config.yaml
grayscale: true
crop_scale_min: 0.7
bottleneck: "plain"
downsampling_factor: 8
encoder_head_dim: 32
encoder_patch_size: [4, 4]
encoder_conv_stem: false
encoder_widths: [64, 128]
decoder_activation: "gelu"
decoder_block: "plain"
steps: 23500
lr_schedule: "step"
Rows from block 1 of the decoder of a small image autoencoder, named by matrix and row number. Each number is 200 + 40 x the weight over its row's rms, rounded and kept within 0 to 999. All counts start at 0.
Before each channel's rows are labels from the 100 images, of 14976, where the channel reaches its highest value: "place" is the part of the image that holds the peak. Only what is clearly more common there than usual is listed. The data: photos with spoken descriptions (Open Images, Localized Narratives). In brackets: how many of the 100.
# conv: 3x3 conv (decoder.mid.1.conv.weight, 128x128x3x3, each kernel summed), inputs 0-63

place: bottom right (75)
conv.76,153,291,245,206,161,189,197,168,203,195,187,185,210,212,201,342,264,245,240,189,177,298,193,206,211,173,247,205,181,239,218,218,126,261,180,165,209,209,204,188,239,223,188,242,157,191,172,237,200,238,218,184,245,216,240,208,157,166,188,192,159,177,218,218

place: top right (68)
conv.85,136,257,223,191,268,178,192,150,257,196,219,280,178,229,213,179,132,207,164,288,185,177,140,212,203,244,215,129,168,204,253,208,199,190,182,210,247,240,245,184,166,237,180,180,209,196,207,141,211,188,196,175,180,244,206,182,241,161,226,297,240,182,155,205

place: top left (69)
conv.87,211,213,186,210,227,211,184,207,226,204,144,192,240,186,203,206,225,209,182,240,173,192,189,173,208,196,250,173,234,174,167,157,254,211,266,178,164,172,117,253,190,204,192,204,197,201,207,227,225,137,137,261,185,271,164,152,188,183,211,218,247,196,192,249

place: top right (100)
conv.41,143,219,176,186,177,184,186,166,171,163,199,232,177,262,156,188,167,148,211,177,178,132,138,212,167,151,140,198,190,240,168,125,140,170,136,223,201,214,142,178,212,235,232,213,246,209,167,175,200,185,195,157,229,246,202,205,223,224,205,188,214,181,209,182

place: middle right (42); top right (32)
conv.27,161,230,183,193,197,257,185,210,225,218,210,232,184,208,173,203,171,121,221,162,189,217,147,215,243,221,191,164,155,167,209,142,158,254,134,219,155,346,183,157,237,204,196,179,162,187,164,199,203,258,224,207,209,201,288,158,141,181,221,212,185,197,237,120

place: middle right (25)
conv.98,161,209,247,226,145,210,162,213,212,216,188,215,170,214,160,210,221,139,193,208,163,216,213,211,197,161,212,235,141,189,292,172,221,148,152,176,168,256,182,192,164,207,177,222,183,137,168,176,214,178,273,206,207,196,205,245,200,164,207,220,190,186,209,156

place: top left (57)
conv.93,246,231,194,179,158,186,241,163,215,118,144,173,208,185,195,164,223,239,234,137,211,162,143,266,142,211,140,237,211,229,195,244,237,198,199,192,138,139,246,159,180,154,213,215,178,204,193,234,167,157,208,175,178,229,300,176,168,319,189,206,121,181,232,226

place: bottom right (34); bottom centre (29)
conv.18,174,226,159,198,184,187,148,160,213,132,264,116,175,238,174,258,195,155,296,174,207,155,246,197,181,163,134,205,217,235,199,200,120,157,225,259,128,218,207,178,196,210,142,230,169,240,213,187,205,123,189,178,193,187,226,225,199,157,110,211,194,199,280,228

place: bottom left (83)
conv.2,194,180,201,204,217,223,246,226,200,178,174,206,249,204,251,151,210,234,216,263,265,197,231,172,241,226,237,231,217,178,199,193,230,227,215,213,241,146,221,205,308,188,224,163,220,195,172,198,215,241,202,247,273,173,198,189,155,192,182,214,159,243,146,256

place: bottom right (34)
conv.65,153,317,240,207,166,151,219,178,187,127,212,223,217,206,228,274,173,215,106,171,176,259,190,165,265,142,205,331,134,165,226,232,144,190,167,176,234,264,221,215,180,158,197,202,150,246,227,192,215,228,199,141,234,142,263,192,195,156,158,217,300,226,223,200

place: bottom left (97)
conv.63,176,242,112,202,189,155,163,144,226,170,232,193,223,263,230,180,177,201,231,193,214,185,160,219,227,161,133,219,188,177,190,182,206,260,243,299,141,206,223,187,316,180,170,160,182,202,222,139,233,246,153,171,182,239,238,151,184,256,195,235,206,209,209,216

place: top left (100)
conv.121,202,180,218,282,176,242,123,167,182,207,208,177,199,94,238,176,253,156,188,141,242,211,201,211,185,231,377,141,210,209,177,168,232,214,231,148,241,196,240,191,214,211,190,214,212,211,191,218,210,197,203,195,201,160,136,204,195,176,177,180,260,134,237,208

place: top right (55)
conv.31,178,151,209,182,173,195,203,105,160,165,201,225,177,223,173,205,146,183,250,215,263,163,202,176,166,172,184,251,156,224,214,174,170,226,167,144,164,229,203,272,206,155,234,171,170,206,221,230,267,202,232,217,207,163,187,167,167,186,188,249,255,132,208,183

place: bottom left (71)
conv.4,271,215,245,206,211,177,197,125,233,278,242,218,159,209,189,184,219,257,233,233,189,200,227,262,146,163,171,221,184,223,189,235,283,274,255,213,249,98,206,207,242,258,209,153,189,187,261,184,220,190,190,194,186,192,201,195,300,175,306,187,173,172,203,207

place: bottom left (50)
conv.60,235,158,210,190,121,178,157,225,134,156,199,196,189,141,221,185,260,145,156,194,142,218,313,195,208,224,270,208,237,224,222,168,231,166,151,180,199,232,193,204,173,185,222,173,165,187,197,275,213,168,190,226,182,129,91,216,128,204,209,146,319,225,145,215

place: middle right (30)
conv.113,215,173,300,240,179,286,195,237,176,220,289,212,231,149,220,212,243,125,199,178,208,176,211,200,243,207,228,221,223,185,228,192,219,210,163,101,189,235,156,181,257,196,217,225,218,197,89,248,224,246,220,234,266,266,172,185,188,117,189,140,204,229,241,221

place: bottom left (46); top left (38)
conv.51,172,171,158,174,183,159,222,138,158,194,184,210,233,105,162,244,196,179,218,260,123,218,162,160,212,219,120,267,242,200,190,199,187,188,236,257,187,238,120,203,193,177,208,183,239,194,220,345,233,206,182,255,223,157,259,187,208,179,176,240,231,198,189,203