{"encoder_arch": "swin", "model": "image autoencoder", "dataset": "photos with spoken descriptions (Open Images, Localized Narratives)", "train_examples": 203450, "image_size": 64, "grayscale": true, "crop_scale_min": 0.7, "horizontal_flip": true, "rotation_deg": 5, "bottleneck": "plain", "downsampling_factor": 8, "encoder_norm": "rmsnorm", "encoder_norm_position": "pre", "encoder_activation": "gelu", "encoder_mlp_ratio": 2, "encoder_head_dim": 32, "encoder_fused_qkv": true, "encoder_bias": "all", "encoder_qk_norm": false, "encoder_parallel_block": false, "encoder_dropout": 0.05, "encoder_inner_norm": false, "encoder_patch_size": [4, 4], "encoder_conv_stem": false, "encoder_depths": [6, 6], "encoder_widths": [64, 128], "loss": "mse", "latent_channels": 16, "decoder_norm": "batchnorm", "decoder_activation": "gelu", "decoder_widths": [32, 64, 96, 128], "decoder_blocks_per_level": 2, "decoder_block": "plain", "decoder_attention": false, "decoder_upsampling": "nearest_conv", "init": "orthogonal", "residual_init": "none", "optimizer": "normuon", "muon_scale": "original", "learning_rate": 0.012, "momentum": 0.9, "nesterov": true, "orthogonalizer": "polar_express", "adamw_lr_other_params": 0.0008, "max_grad_norm": 1.0, "max_steps": 23500, "batch_size": 64, "epochs": 7.4, "lr_schedule": "step", "warmup_steps": 4700, "weight_decay": 0.004, "adamw_weight_decay_other_params": 0.01}
Rows from block 3 of the decoder, named by matrix and row number. Each number is 128 + 32 x the weight over its row's rms, rounded and kept within 0 to 255. All counts start at 0. After the name is the row's rms in percent of the matrix's.
# conv: 3x3 conv (decoder.decb.0.1.conv.weight, 96x96x3x3), inputs 12-17, a 3x3 kernel for each
conv.0 107 [151 152 132 142 188 108 142 182 124 128 110 121  95 101  77 106 121 105 129 150 119 111 190 108 125 137 131 131 126 126 126  92 112 161  80 145 130 125 152 117  96 140 112 138 144  99  94 135  98 135 115 114 125 126]
conv.1 091 [115 143 139 112 155 104 114 131 131 116 140 152 137 208 124  94 113  97 129 138 129 114 152 135 120 132 109 102 104 109 112 174 122 127 138 139 114 130 115 146  84 114  99 127 118 127 118 138 156  97 126 144 144 138]
conv.2 102 [123 134 123 119 127 147 141 149 135 139 171 156 197 229 174 239 249 184 124 125 127 148 120 120 146 123 128 119 126 135 143 143 158 165 188 148 129 138 133 148 180 128 142 146 128  96 100 111 105  93  96 122 129 105]
conv.3 082 [107 130  99 132 147 184 107 221 153  99 115 147 114 126 103  93  74 106 101 131 111 140 183 105 162 128 109 126 112 141 154 140 140  76 122 126 122 152 106 170 150 130 164 112 131 105 153 148 109 129 162 138 100 150]
conv.4 081 [143 125 137 138 117 131 148 170 139 176 149 136 177 134 138 167  89 156 113 157 145 175 146 141 137 157 136  97 105 111 129 112 132  79  66 125 133 158 104  92 148 122 150 130 111 134  91 122 167 162 110 144 127 123]
conv.5 102 [138 120 127 139 155 179 160 155 141 137 167 120 134 131 139 152 126 139 131 108 117  95 125 105 125 125 125 132 138 123 164 158 139 123  76 124 142 126 146 146  88 130 161 158 108 136 141 124 124  93 153 159 151 128]
conv.6 116 [121 142 126 150 173 128 124 103 126 164 126 140 188  57  48 161  88  74 114  98 125 137  95 118 155 146 113 138 126 139 161 116 139 124 119 178 147 173 167 123 108 144 147 122 119 117 199 125 136 215 128 114 154 114]
conv.7 098 [111 112 126 126 105 138 112 121 117 147  99 140 141 130 142 123 124 113 111 128 120 114 109 158 132 119 116 129 131 123 133 125 131 146 161 139 146 133 147 107 100 145 111 132 149 107  66 113 141  98  97 122 131 143]
conv.8 099 [109 131 116  78 119  62 132 127 106 147 144 137 134 148 135 126  71 120 131 121 125 110 186 139 128 142 131 134 147 134 100 111 144 139  55 143 117  86 111 126 178 135 135 135 150 102 115 140 149 121 158 123 134 143]
conv.9 081 [129 127 105 146 143 133  90  97 108 112 129  92 166 158  65 149 101 109 157 118 131 115  91 112 117 140 142 129 115 140 111 105 130 175 138 131 155 167 126 126 138 111  96 129 123 133 193 146 236 116 133 127 118  95]
conv.10 102 [109 139 116  94 126 128 143 115 140 133 104  82 145 121  59 169 153  69 132 156 105 168 152  90 126 146 111 133 116 149 150 108 105 140 154 137 128 115 138  89  96 154  72 107 109 152 154 128 154  98 140 158 149 159]
conv.11 099 [132 134 135 161 153 158 154 138 129 111 111 105 143  90 141 118 103 130 136 144 128 110 165 139 101 146 143 160 122 138 177 176 166 172 140 180 103 149 124 150 228 116 127 184 101 136 141 121 145  86 133 133 125 139]
conv.12 089 [125 125 134 151 143 123 162 168 141 150 141 150  99 168 113  66  49 120 108 113 132 185 178 139 180 171 123 134 106 131 183 227 129 139 158 139  97  81 118 157 150 125 148 118 131 174 224 135 114 221 106 131 113 138]
conv.13 103 [129 145 114 136 180 157 119 183 137 102 171 146 206 195 169 190 209 190 127 159 144 156 254 115 134 162 133 125 105 120 109 143 119 104 212 130 113 132 107 121 226 108 106 139  99 118 125  85 153 131  99 112 112 126]
conv.14 083 [136  99 156 136 142 159 126  89 142 118 154 108 112 124 141 102 155 105 120 123 154  70  74  93  56  18 118 143 165 144  83 160 102 108 155 108 114 148 135 130 184 177 139 130 146 115 163  99 174 236 154 137 183 134]
conv.15 102 [138 135 155 140  81 146 125 109 141 109  92 114 104 161 100 109  87 110 132 128 141  96  95 136 150 150 130 141 118 151 151 147 144 148  92 153 143 148 159  72 123  82 173 102 130 119 134 103 136 160 116 127 106 125]
conv.16 124 [126 160 121 111 152 171 117 123 112 174 185 170 195 255 209 203 252 209 137 147 149 141 144 163 164 161 133 136 164 134 172 197 170 188 160 157 106 133 132 134 146 140 125 146 125 135 161 105 154 183 111 110 156 111]
conv.17 100 [129 137 158 165 123 107 130 102 161 116 125 150  91  90 140 109 110 115 146 150 136 113 148 120 167 149 144 115 128 132 134 183 150 134 136 140 134 125 147 121 199 136 156  83 151 142  68 137 145 135 104 143 108 134]
conv.18 098 [134 146 131 121 102 137 126 125 129 106 113 158 123 152 140 134 135 131 126 114 125 153 152 137 136 172 133 121 124 121 130 164 113 133 176 117 155 128 130 176 116 110 116 110 130 106 117 100 152  54 105 117  97 122]
conv.19 083 [146 159 149 147 153  97 119 185 130 127 102 114  46   0  22  76   0  96 120 137 128 224 189 129 123 139 126 147 144 130 111 105 146 124  34 147 102 104 114 160 164 174 117 141 129 136 120 143 128 109 154 145 143 129]
conv.20 106 [136 130 121 135 199 125 155 132 147 133 175 129 130 104 120 148 123 163 159 153 153 181 117 117 139 167 150 124 135 124 136 144 130 124 107 154 100 119 112 143 173 104 151 138 131 113 167 145 122 153 122 121 122 119]
conv.21 082 [142 105 142 111  78 134 105 108 111  85 111 115 116 187  80 118 101  48 124 138 146 141  79 112 106 118 109 135 135 129 135 168 104 129 182 101 132 163 122 163 102 108 154 110 140 119  98 105 117 147 161 138 167 146]
conv.22 103 [150 139 135 152  81 115 129 172 142  92 105  83 171  88  96 225  70 103 143 104 135 119  95 119 101 126 127 121 129 130 149 140 135 189 180 145 178 150 139  94 164 121 110 127 132 141 154 167  95 135 166 135 111 149]
conv.23 116 [127 137 141 104  76  92 112 128 138 124  78 131 145 119 122 154 152 132 109  92 134  98 107 150  82 131 125 124 124 126 127 159 129 120 106 112 111 134 136 120 142 121 107  89 113 123  94 121 109  99 124 140 121 144]
conv.24 101 [120 153 155 165 202 102 110  81 108 149 155 149 159 155 211 141 107 134 136 150 162 190 176 141 133 131 164 124 117 108 112 136  72  77 110 106 151 188 103 161 177 138 140 162 138 127 115 105 124 143  92 133 119 125]
conv.25 103 [127 132 125 139 131 147 146 129 129 145 129 122 141 152  79 134  99 131 140 116 126 136  82 118 120 135 131 141 123 132 135 126 135 125 134 136 104 111 130 146 154  87 115 144 156 105 120 124 100 102 143 112 107 131]
conv.26 071 [144 138 119 101 204 169 149 147 129 156 174 138  56 120 173 110 117 164 121 123 117 203 152 157 125 153 123 135 118 113 127 141 132  56  94 107 108  91 135 142 104 127 149  98 118  98  45 104  52 185 146 100 133 154]
conv.27 086 [118 153  86  82 123 133 128 138 117 112  94 118  81 151 169 116 168 152 107  97  97  84  85 147 129 157 141 133 106 125  87 118 108 120 145  94 130 151 160 103 132 137 155 199 151  95 134  80 141 166  80 122 157 129]
conv.28 102 [147 149 154 146 119 122 164 133 131 165 158 142 194 231 178 238 255 164 129 150 145 110 129 176  76 137 135 126 131 113 143 129 109 178 160 114 126  93 129 112  93 107 126 112 149 102  85 116 119  91 119 137 134 112]
conv.29 105 [108 118 150 150 106 119 124  97 135 122 131 119 109 113 110 138 125 117 109  98 123 117  97 124 154 133 118 113 107 101 145 107 130 155 163 123 121  70 127 118  97 104 136  69 143 123  89 188 181 157 162 120  99 137]
conv.30 088 [145 117 148 125  96 142 146 143 146 117 131 146 167 159 128 127 155 112 132 147 133 173 155 145 126 153 129 125 115 138 118 109 126 132  69 126 141 136 137 172 153 142 134 138 123 131 146 134 126 172 123 125 154 135]
conv.31 112 [113 131 104 123 151 140 114 113 112 116 157 137 129 186 150 125 159 155 112 119 126 158 151 149 149 160 153 127 132 124 111 145 108 111  96 111 109  87 109 126 161 156 160 110 122 126  78 110 111 102 152 124 124 117]
conv.32 103 [117 147 126 119 127 109  84 106 105 143 125 141 156 154 138 162 152 150 139 118 144 162 147 142 177 140 125 121 134 139 143 150 108 180 172 128 120 127 116 160 134 159 106 134 143 112 100 124 102  98 104 113 141 114]
conv.33 110 [133 112 136  82 146 133 100 146 117 150 131 117 181 154 124 175 128 117 144 128 133 124 125 131  97 154 128 138 130 117 135 123 151 149 105 132 132 138 114 148 150 171 162 149 132 145 105 119 119  75 110 174 109  99]
conv.34 089 [146 100  94 138 152 112  99 121 114  99 134 121 255 192 114 143  92 107 122 141 136 122 120 111 167 148 137 116 139 128 162 109 116 153 129 149 128  78 128 158  91 135 141 168 123 155 151 135 238 213 172 128 160 131]
conv.35 116 [136 139 143 111 120 151 152 177 157 125 145 114 129 170 102 127 131  77 142 114 118  90  75 114 122  69  88 141 134 150 140  93 146 105  66  98 130 153 150 141 176 122 163 140 146 119 160 143 141 212 167 127 104 143]
conv.36 113 [121 125 127 129 125 198 131 151 193  73  98  87 138 184 124  96 143  84 149 135 117 137 141 130  98 124 126  96  75 120 129 124  87 103 171  88 160 150 136 113 107  92 106 138 109 156 150 181 166 146 153 120 153 149]
conv.37 101 [124 160 121 107 150 125 101 147  98 121 132 135  98 147 106  94 129 102 142 115 131 106  66 128  93  94 123 144 134 122 145 111 121 160 166 134 122 128 138 122  70 159 138 112 133 140 234 106 203 255 133 125 121 137]
conv.38 130 [134 137 125  92 126 120 123 118 130 131 146 120 116 128 107  87  97  69 114 128 120  99 121 128 105  94 119 111 110 113 113 118 127 123 115 117 158 162 145 152 133 156 124 115 147  89  79  99 101  85 103 107 113 113]
conv.39 083 [115 137 114 179 176 172 118  76  86 133  44 160 145  62 119 220 129 165  58  90 120 147 142 121  80  77 102 115 128 142  98  30 129 111  64 132 137 211 129 138  88 129 147 129 139 105  62 119 104  71 140 156 140 136]
conv.40 098 [125 123 124 144 213 108 142 142 123 120 137 116 148 121 121 137 107 128 137 120 122  88  90 105  98 119 127 114 147 112 129 142 150 115 160 109 140 110 136  87 127 157 106 141 130 126 144 125 143 167 139 124 146 144]
conv.41 112 [109 128 128 121  94 154 109 122  99 151 159 176 135 181 225 103 166 174 144 139 148 135 151 126 138 114 124 116 134 151 115 179 171 116 156 154 130 107 161 150 133 125 141  92 151 136 114  95 132 136 119 111 129 135]
conv.42 102 [125 128 117 132 235 114 122 131 110 160 145 124 165  64 101 110  62  87 133 115 145 132 142 128 115 125 122 141 135 145 143 142 107 132 135 138 100 115 119 115 138 137 147 119 139 107 108 133 110 120 127 101 154 160]
conv.43 090 [125 136 144 102 112  85 141 114 129 151 131 136  78  78 177  81 132 117 118 163 122  64 149 145  99  97 118 139 172 135 108 102 134 127 159 130 162 145 144 144 119 105 118 163 145 169  87 115 164  84  90  93 144 138]
conv.44 102 [127 156 153 140 147 148 136 132 146 146 131 141 103 147 102 117  99 123 126 133 124 148 137 122 120 129 128 124 140 125 177 116 167 147 131 116 157 149 152 179 127 131 134 142 147 104 151 141 138 168 132 132 133 146]
conv.45 105 [141 141 124 111 171 167 124 124 132 116  70 110 106 105 144 131 127 120 113 106 108 162 151 144 118 137 139 133 128 123 111 151 131 126 148 125 150 184 126 110 213 148 157 138 129 161 182 130 160 133 127 124 133 138]
conv.46 081 [116 154 147 145 146 113 128 146 133 149 118 128  98  86 150  96 127 173 143 142 126 135 106 141 104 113 127 161 134 122  81 138 128  40  70  91  76 152 128  74 207 140 116 124 141 112  86 114  19  25  85 123 107 116]
conv.47 116 [140 126 142 176 128 116 166 133 138 101 119 119 129  95  96  88 111  99 125 142 117 140 125 104 120 107 101 125 113 123 157 126 144 144 123 127 125 125 133 168 227 106 162 113 161 117 102 136 142 138 150 115 140 145]
conv.48 101 [126 131 143 137 201  85 122 127  85  82 124  83  84  86  82 157 131 116 141 120 130 186 173 124 111 129 120 122 123 135 119 130 130 112 140 155 144 118 133 113 164 108 130 125  75 157 126  96 141 139 135 111  78 142]
conv.49 125 [106 142 134 107 106 125 103  98 133  98 163 135 140 228 135 152 158 129 123 156 109 135 162 104 132 145 123 131 139 126 144 181 158 146 126 127 130 133 130 108 122 130 168 129 119 137 109 173 120  91 142 139 108 143]
conv.50 100 [120 118 105 139 167 114 149 155 134 163 106 114 167 128 142 222 101 128  84 128 127 117 160 124  98 137 109 130 138 123 186 140 174 255 125 158 109 153 139 112 138 123 101 122 133 149 158 147 242 144 148 120 128 139]
conv.51 089 [102  84 101 136 179 100 156 176 123 176 136 116 148 167 149  99 140 119 124 150 114 253 109 125 129 141 127 109 115 112  96 126 113  93 120 119 129 151 114 145  78 111 142 152 135  70 137 151 127 169 114 121 132 123]
conv.52 121 [129 134 127 121 142 141 110  89 104 124 133 126 172 154 105 113 165  87 142 127 114 117 103 136 116 117 119 133 126 110  94 107 124 101 143 113 157 139 152 124 130 172 123 133 114 126 106 118  71 109 119 126 113 131]
conv.53 134 [143 129 117 153 133 138 135 112 124 144 130 161 127  96 130 148 144 139 154 108 151  96 111 118 136 150 126 130 135 131 151 151 136 155 107 117 130 113 120  89  86 135 124 156 116 159 131 116 166 148 155 117 106 120]
conv.54 083 [151 115 137 149  99 122 113  90 117 152 129 164 141 176 149 152 114 164 127  89 153 124  49 117  50  69 134 120 130 123 124 126 118 148 150 148 142 176 136 141 119 116 130 162 123 138 137 115 165 138  90 113 148 103]
conv.55 100 [128 134 132 133  67 151 106 104 104 124 140 135 132 139 121 119 124 131 118 111 135  64 104 137  55  67 138 119 135 134 116 110  92 110 114 135 128 101 121 135  96 127 134  95 123 133 133 115 131 172 138 135 127 114]
conv.56 090 [136  85 110 144  67  90 126 122 164 116  85 102  98 107 139 103 160 151 106 109 112  95 176 158 126 181 166 144 136 140 102 125 102  95 206 101 135 142 129 120 123  81 107 106 112 135 145 136 157 255  93 125 142 129]
conv.57 097 [129 134 125 148 150 148 135  85  90 150 142 118  86 141 148 125 144 114 142 158 139 100  95 114 192 185 115 145 138 144 130 129 131 158 179 128 117 110 132 141 142 134  88  89 138 139 146 135 156 148 123 148 157 127]
conv.58 105 [127 113 118  56 159 130 116 150 113 111 125 145 171 205 166 123 121 147 101 163 131 217 157 124 148 145 134 123 123 119 168 195 168 156 140 124 134 135 134 131 131 118 116 136 126 108  88 119 145 112 132 112 124 123]
conv.59 093 [131 145 121 144 169 134 112 126 130 122 135 108 150 120 129 120 136 151 124 166 131 155 133 159 166 121 137 137 138 131 182 147 186 230 149 145 166 190 139 138 144 101 131 122 118 194 140 130 223 100 156 141 116 128]
conv.60 094 [131 128 123 144 149 156 132 135 141 139 135 109 151 137 166 162 197  93 147 142 139 144 111 128  99 147 133 123 138 129 137 121 120 101 130 110 136 128 111 120 158 122 157 192 128 136 125 162 127 120 111 128 109 121]
conv.61 117 [160 125 146 129 123 105 144 156 153 109 130 130  71 108 105 128 152 140 131 137 115 116 130 104 133 130 119 141 132 127 135 126 109 121 129 144 117 144 133 154 189 109 156 135 107 154 135 132 137 150 136 128 150 118]
conv.62 113 [105  89  97 117 118 123 115 119 108  82  70  68 158  84 128 144  95 117 160 132 108 124 118 121 100 117 106 103 105 101 162 134 130 130 146 116 144 155 127 150 101 140 116  79  93 115 142 153 121 149 181 120 106 143]
conv.63 087 [115 152 124 175 115 101 147 194 145 135 108 129  63 118  91 118 110 110 134 127 143 144 153 109 195 158 128 130 127 137 124 120  97 141 141 136 106 125 118 151 113 120 124 164 142 138 150 133 153 170 119 115 108 124]
conv.64 080 [152 130 142 142 141  73 145 173  92 111 132 153 130 186 147 128 154 173 111 119 149 100 189 143 127 198 143 120 150 157  94  88  88  87 138 107 115 120 147 128  73 122 126 136 111 138 153 111 143 168  80 103 124 168]
conv.65 112 [137 146 127 110 181 119 143 157 107 132 146 137 124 143 157 178 168 163 108 120 101  99 170 133 151 143 145 119 157 114 128 144 108 133 147 125 106 164 112 143 120 140 118 166 123 115 138 127 142 122 124 139 137 127]
conv.66 100 [161 183 176 104 103 156 112 104 135  77 136 127 159 105 114 135 139 144  92  95 137  29 142 142 123 115 131 123 141 148 183 153 163 153 126 134 124  93 134  69 160 128  95  93 113 167  90 115 130  87 142 127 135 136]
conv.67 086 [121 151 117 128 144 114 123 135 124 145 144 127 160 152 116 155 125  95 156 147 102 196  71 129 145 124 121 122 128 119 134 112  98 101 129 109 131 116 137  83 114 130 118 100 145  89 142 141  78  99 114 132 107 123]
conv.68 115 [132 153 141 123 152 162 106 141 105 145 164 169 129 169 175 108 110 116 137 121 141 122 126 128 124 130 102 126 136 145 110 145 194 152 136 143 135  73 105 147 129 142 113 101 108  96 132  60 136 173 120 136 137 136]
conv.69 104 [137 150 153 104  97 112 174 167 151  93 151 149 139 174 162 107 177 148 139 111 115  88 117 138 141 102 165 129 105 122 125 147 139 130 122 145 138 131 142  57  89 118 111 141 151 121 130 138 125 168 127 102 139 110]
conv.70 111 [118 147 125 133 187 133 129  91 111 150 152 127 109  86 104 109 110  93 128 142 122 123  98 137  65  75 109 123 130 124 142 127 136 115 124 107 136 152 127 166 208 152 109 100 148 126 142 146 119  71 151 141 100 124]
conv.71 098 [153 128 126 164 119 122 130 109 136 111 154 113 142 125 120 146 122 139 136  86 133 105 119 127 145 128 120 119 107 132 181 195 153 143 180 129 122 139 112 158  81 122 132 151 103 172 137 136 136 149 148 121 149 134]
conv.72 104 [118 115 143 137 148 153 155 163 129 132 124 109 156 128 130 171 120 116 140 142 141 153 173 113 144 118 149 119 141 126 152 141 119 152 100 141 123 109 127 101  93 126  93 170 117 138 149 131  94 120 142 136 151 117]
conv.73 103 [120 148 115 130 140  93 134 124 142 124 105 103 141  73  94 125  86 127 117 127 115 162 153 116 133 137 113 126 126 128 130 118 109 103 124 102 170 126 154 152  95 136 152 136 117 143 144 151 163 156 133 138 121 144]
conv.74 101 [127 111 139 127 197 127 104 141 148 136 122 150 108 183 201 101 169 172 134 143 143 168 176 120 111 127 111 125 127 125 102 156 147  85 224 145 119 151 112 144 159 121 151  97 136 104 115 119  70 149 142 128 101 123]
conv.75 097 [134 115 127 127 141 142 129  82 129 127 132 117 125 105 149 171 227 149 123  95 129 120 142 139 130 169 146 127 125 123 115 141 154 135 159 115 126 109 125  91  96 131  99   4 108 104 115 127 150 121 134 149 146 153]
conv.76 104 [129 112 153 143 133 124 161 136 169 184 198 169 220 255 230 206 214 194 136 157 155 128 163 167 133 117 127 131 132 138 128 167 133 109 141  93 143 154 134 122 169 141 105  86 116  89  94 118  80 117 102  97  96 112]
conv.77 093 [ 96 132 117 142 164 170 109 171 120  97 114 124 150 217 148  67 164 118 123 114 126 112 151 128 149 126 111  95 113 100 151 103 121 158 114  93 114  88  98  99  87 187 125 160 164 174 163 137 169 192 117 147 145 127]
conv.78 099 [117 158 103 157 255 118 137 161  91  97 130 110  92  90  89 111  95  87  94 127  95 163 168 119 101 158  95 110 124 111 155 155 129 148 110 127 139 159 114 167 203 138 157 149 144 184 136 139 182 111 135 142 119 128]
conv.79 088 [110 114 112 125 135 115  96  97 125  93  84  58  97 125  66  97 123  74 115 101 118 162 118 118 140  93 127 131 119 127 127 119 157 128 112 145 124 135 134 148 106 111 102 136 136  90 199 123 142 153  98 115 133 111]
conv.80 096 [117 149 133 113 156 119 124 125 127 127 126 127 106 154 143 152 184 140 127 130 125 172 124 138 152  91 139 120 120 136 114  95 135  73  80 128 133  98 121 189  89 129 118  97 103 103 116 113  66  80 133 143 122 120]
conv.81 111 [127 128 116 163 153 141 135 150 135 133 101 117 119 121 117 117 154 140 148 121 118 116 120 119  93 141 122 159 129 141 116 136 117 134 158 156 106  75 116 100 156 152 137 160 129 135 148 131 117 116 132 111 131 135]
conv.82 108 [143 121 128 144 142 128 141 111 136 118 111 145 156 147 177 130 134 163 112 149 129 147 131 153 144 117 137 132 112 131  94 121 139 128 186 120 133 115 106 102 145 124  93 129 130 124 131 134 183 233 124 100 147 131]
conv.83 076 [121 121 133 150  97 116 136  44 128 124 137  86  79 119 147  70 210  71 129 139 138 118  74 117 121 117 145 136 115 107 149 183 104 119 211  81 143  71 151 114 116 153 111 123 131 150 184 132 123 160 159  96 116 120]
conv.84 084 [144 106 131 124 120  36 157  97 108 105 153 106 147 237 138 143 191  94 153 116 112  84  64  65  89  72 139 106 115 133 123 218  98 105 212 115 121 118 103 106 101 127 150 109 189 112 154 119  95 164 119 129 135 136]
conv.85 083 [112 134 111 162 165 148 115 140 108 138 168 134  67  90 128  64 112 120 111 127 131  80 140 158 134 101 138 111 119 131  88 110 143  90 121 123 130 162 126 170 168 138 124 104 108 120 136 140 112  84 137 108 110 105]
conv.86 103 [122  96 136  79  59 103 102 146 148 132 120  93  85  64  63  98  90  90 172 146 142 121 129  89 150  97 163 139 147 144 127 145 147 133 147 139 127 120 144 127 104 140  95 136 114 171 141 106 122  76  84 146  76  82]
conv.87 089 [126 115 135 104  75 120 136 114 121 166 129 144 179 154 123 188 141 142 145 127 125 105  95 101 152 140 116 145 122 136 157 147 118 142 184 110 135 136 140 107 111 102 108 160 120 116 161 126 168 196 134 134 133 144]
conv.88 084 [120 107 106 132 196 163 143 129 164 107  79 112 108 126 173 121 130 143  93 140 132 121 233 155 147  87 132 113 152 122 129 133 112 112 107  86 130 136 142 138 120 172 129 124 138 146 105 151 141  76 131 114 130 117]
conv.89 115 [115 119 137 107 118 154 126 124 159  81  59  94  73   6  44  75  35  20 140  87 123 112  88 105 122 122 104 135 113 128 100 133 142 124 120 125 130 128 130 119  99  99 143  96 125 161 147 140 150 166 151 136 131 133]
conv.90 109 [114 129 136 133 123 107 115 127 119 139 127 126 123 129 136 100  87 119 114 104 155 100 125 121 113 138 142 120 137 120 114 162 114 119  94 146 132 163 128 180 167 121 120  97 126 125  48  74 146  87  94 134 121 128]
conv.91 106 [146  76 141 133 173 132 112 122  97 120 139 118 129 188 128 125 179 125 126 152 135 141 255 118 109  91 141 117 118 124 133 134 134 134 179 115 114 136 106 172 152 141 112 161 117 132  63 136 105 107 165 143 133 135]
conv.92 074 [121  99 121 138 132 159 102 137 104 132 128 137 104 125  99 101 117  95 143 108 114 139 255 137 103 130 116 147 132 117 140 117 176 135  62 147 124 122 110 137 164 107 119  94 116 116 123 113 106 165  92 138 120 125]
conv.93 082 [163 118 118 170 104 143 134 115 120 127 100 122 171  97  97 122 117 107 138 151 118 137 119 118 104 117 119 160 174 128 157  97 113 154 100 142 105  86 112 135 125 167 103 137 129 154  93 143 123 106 138 117 112 125]
conv.94 076 [137 150 126  84 159 143 129 113 111 157 143 167 193 104 142 177 162 147 131 150 113 167 152 128 154 133 133 136 129 134 121 109 147 115 113 132 144 119 128 140 246 112 114 132 109 100 103 150  90  28 132 105 108 121]
conv.95 116 [118 127 126 116 114 120 118 149 140 178 204 153 253 255 254 234 255 239 154 186 151 150 190 144 118 152 144 120 126  97 131 170 117 128 188 100 121 133 130 106 119  87 118 132 127  66  53  91  68  53  87  95  95  86]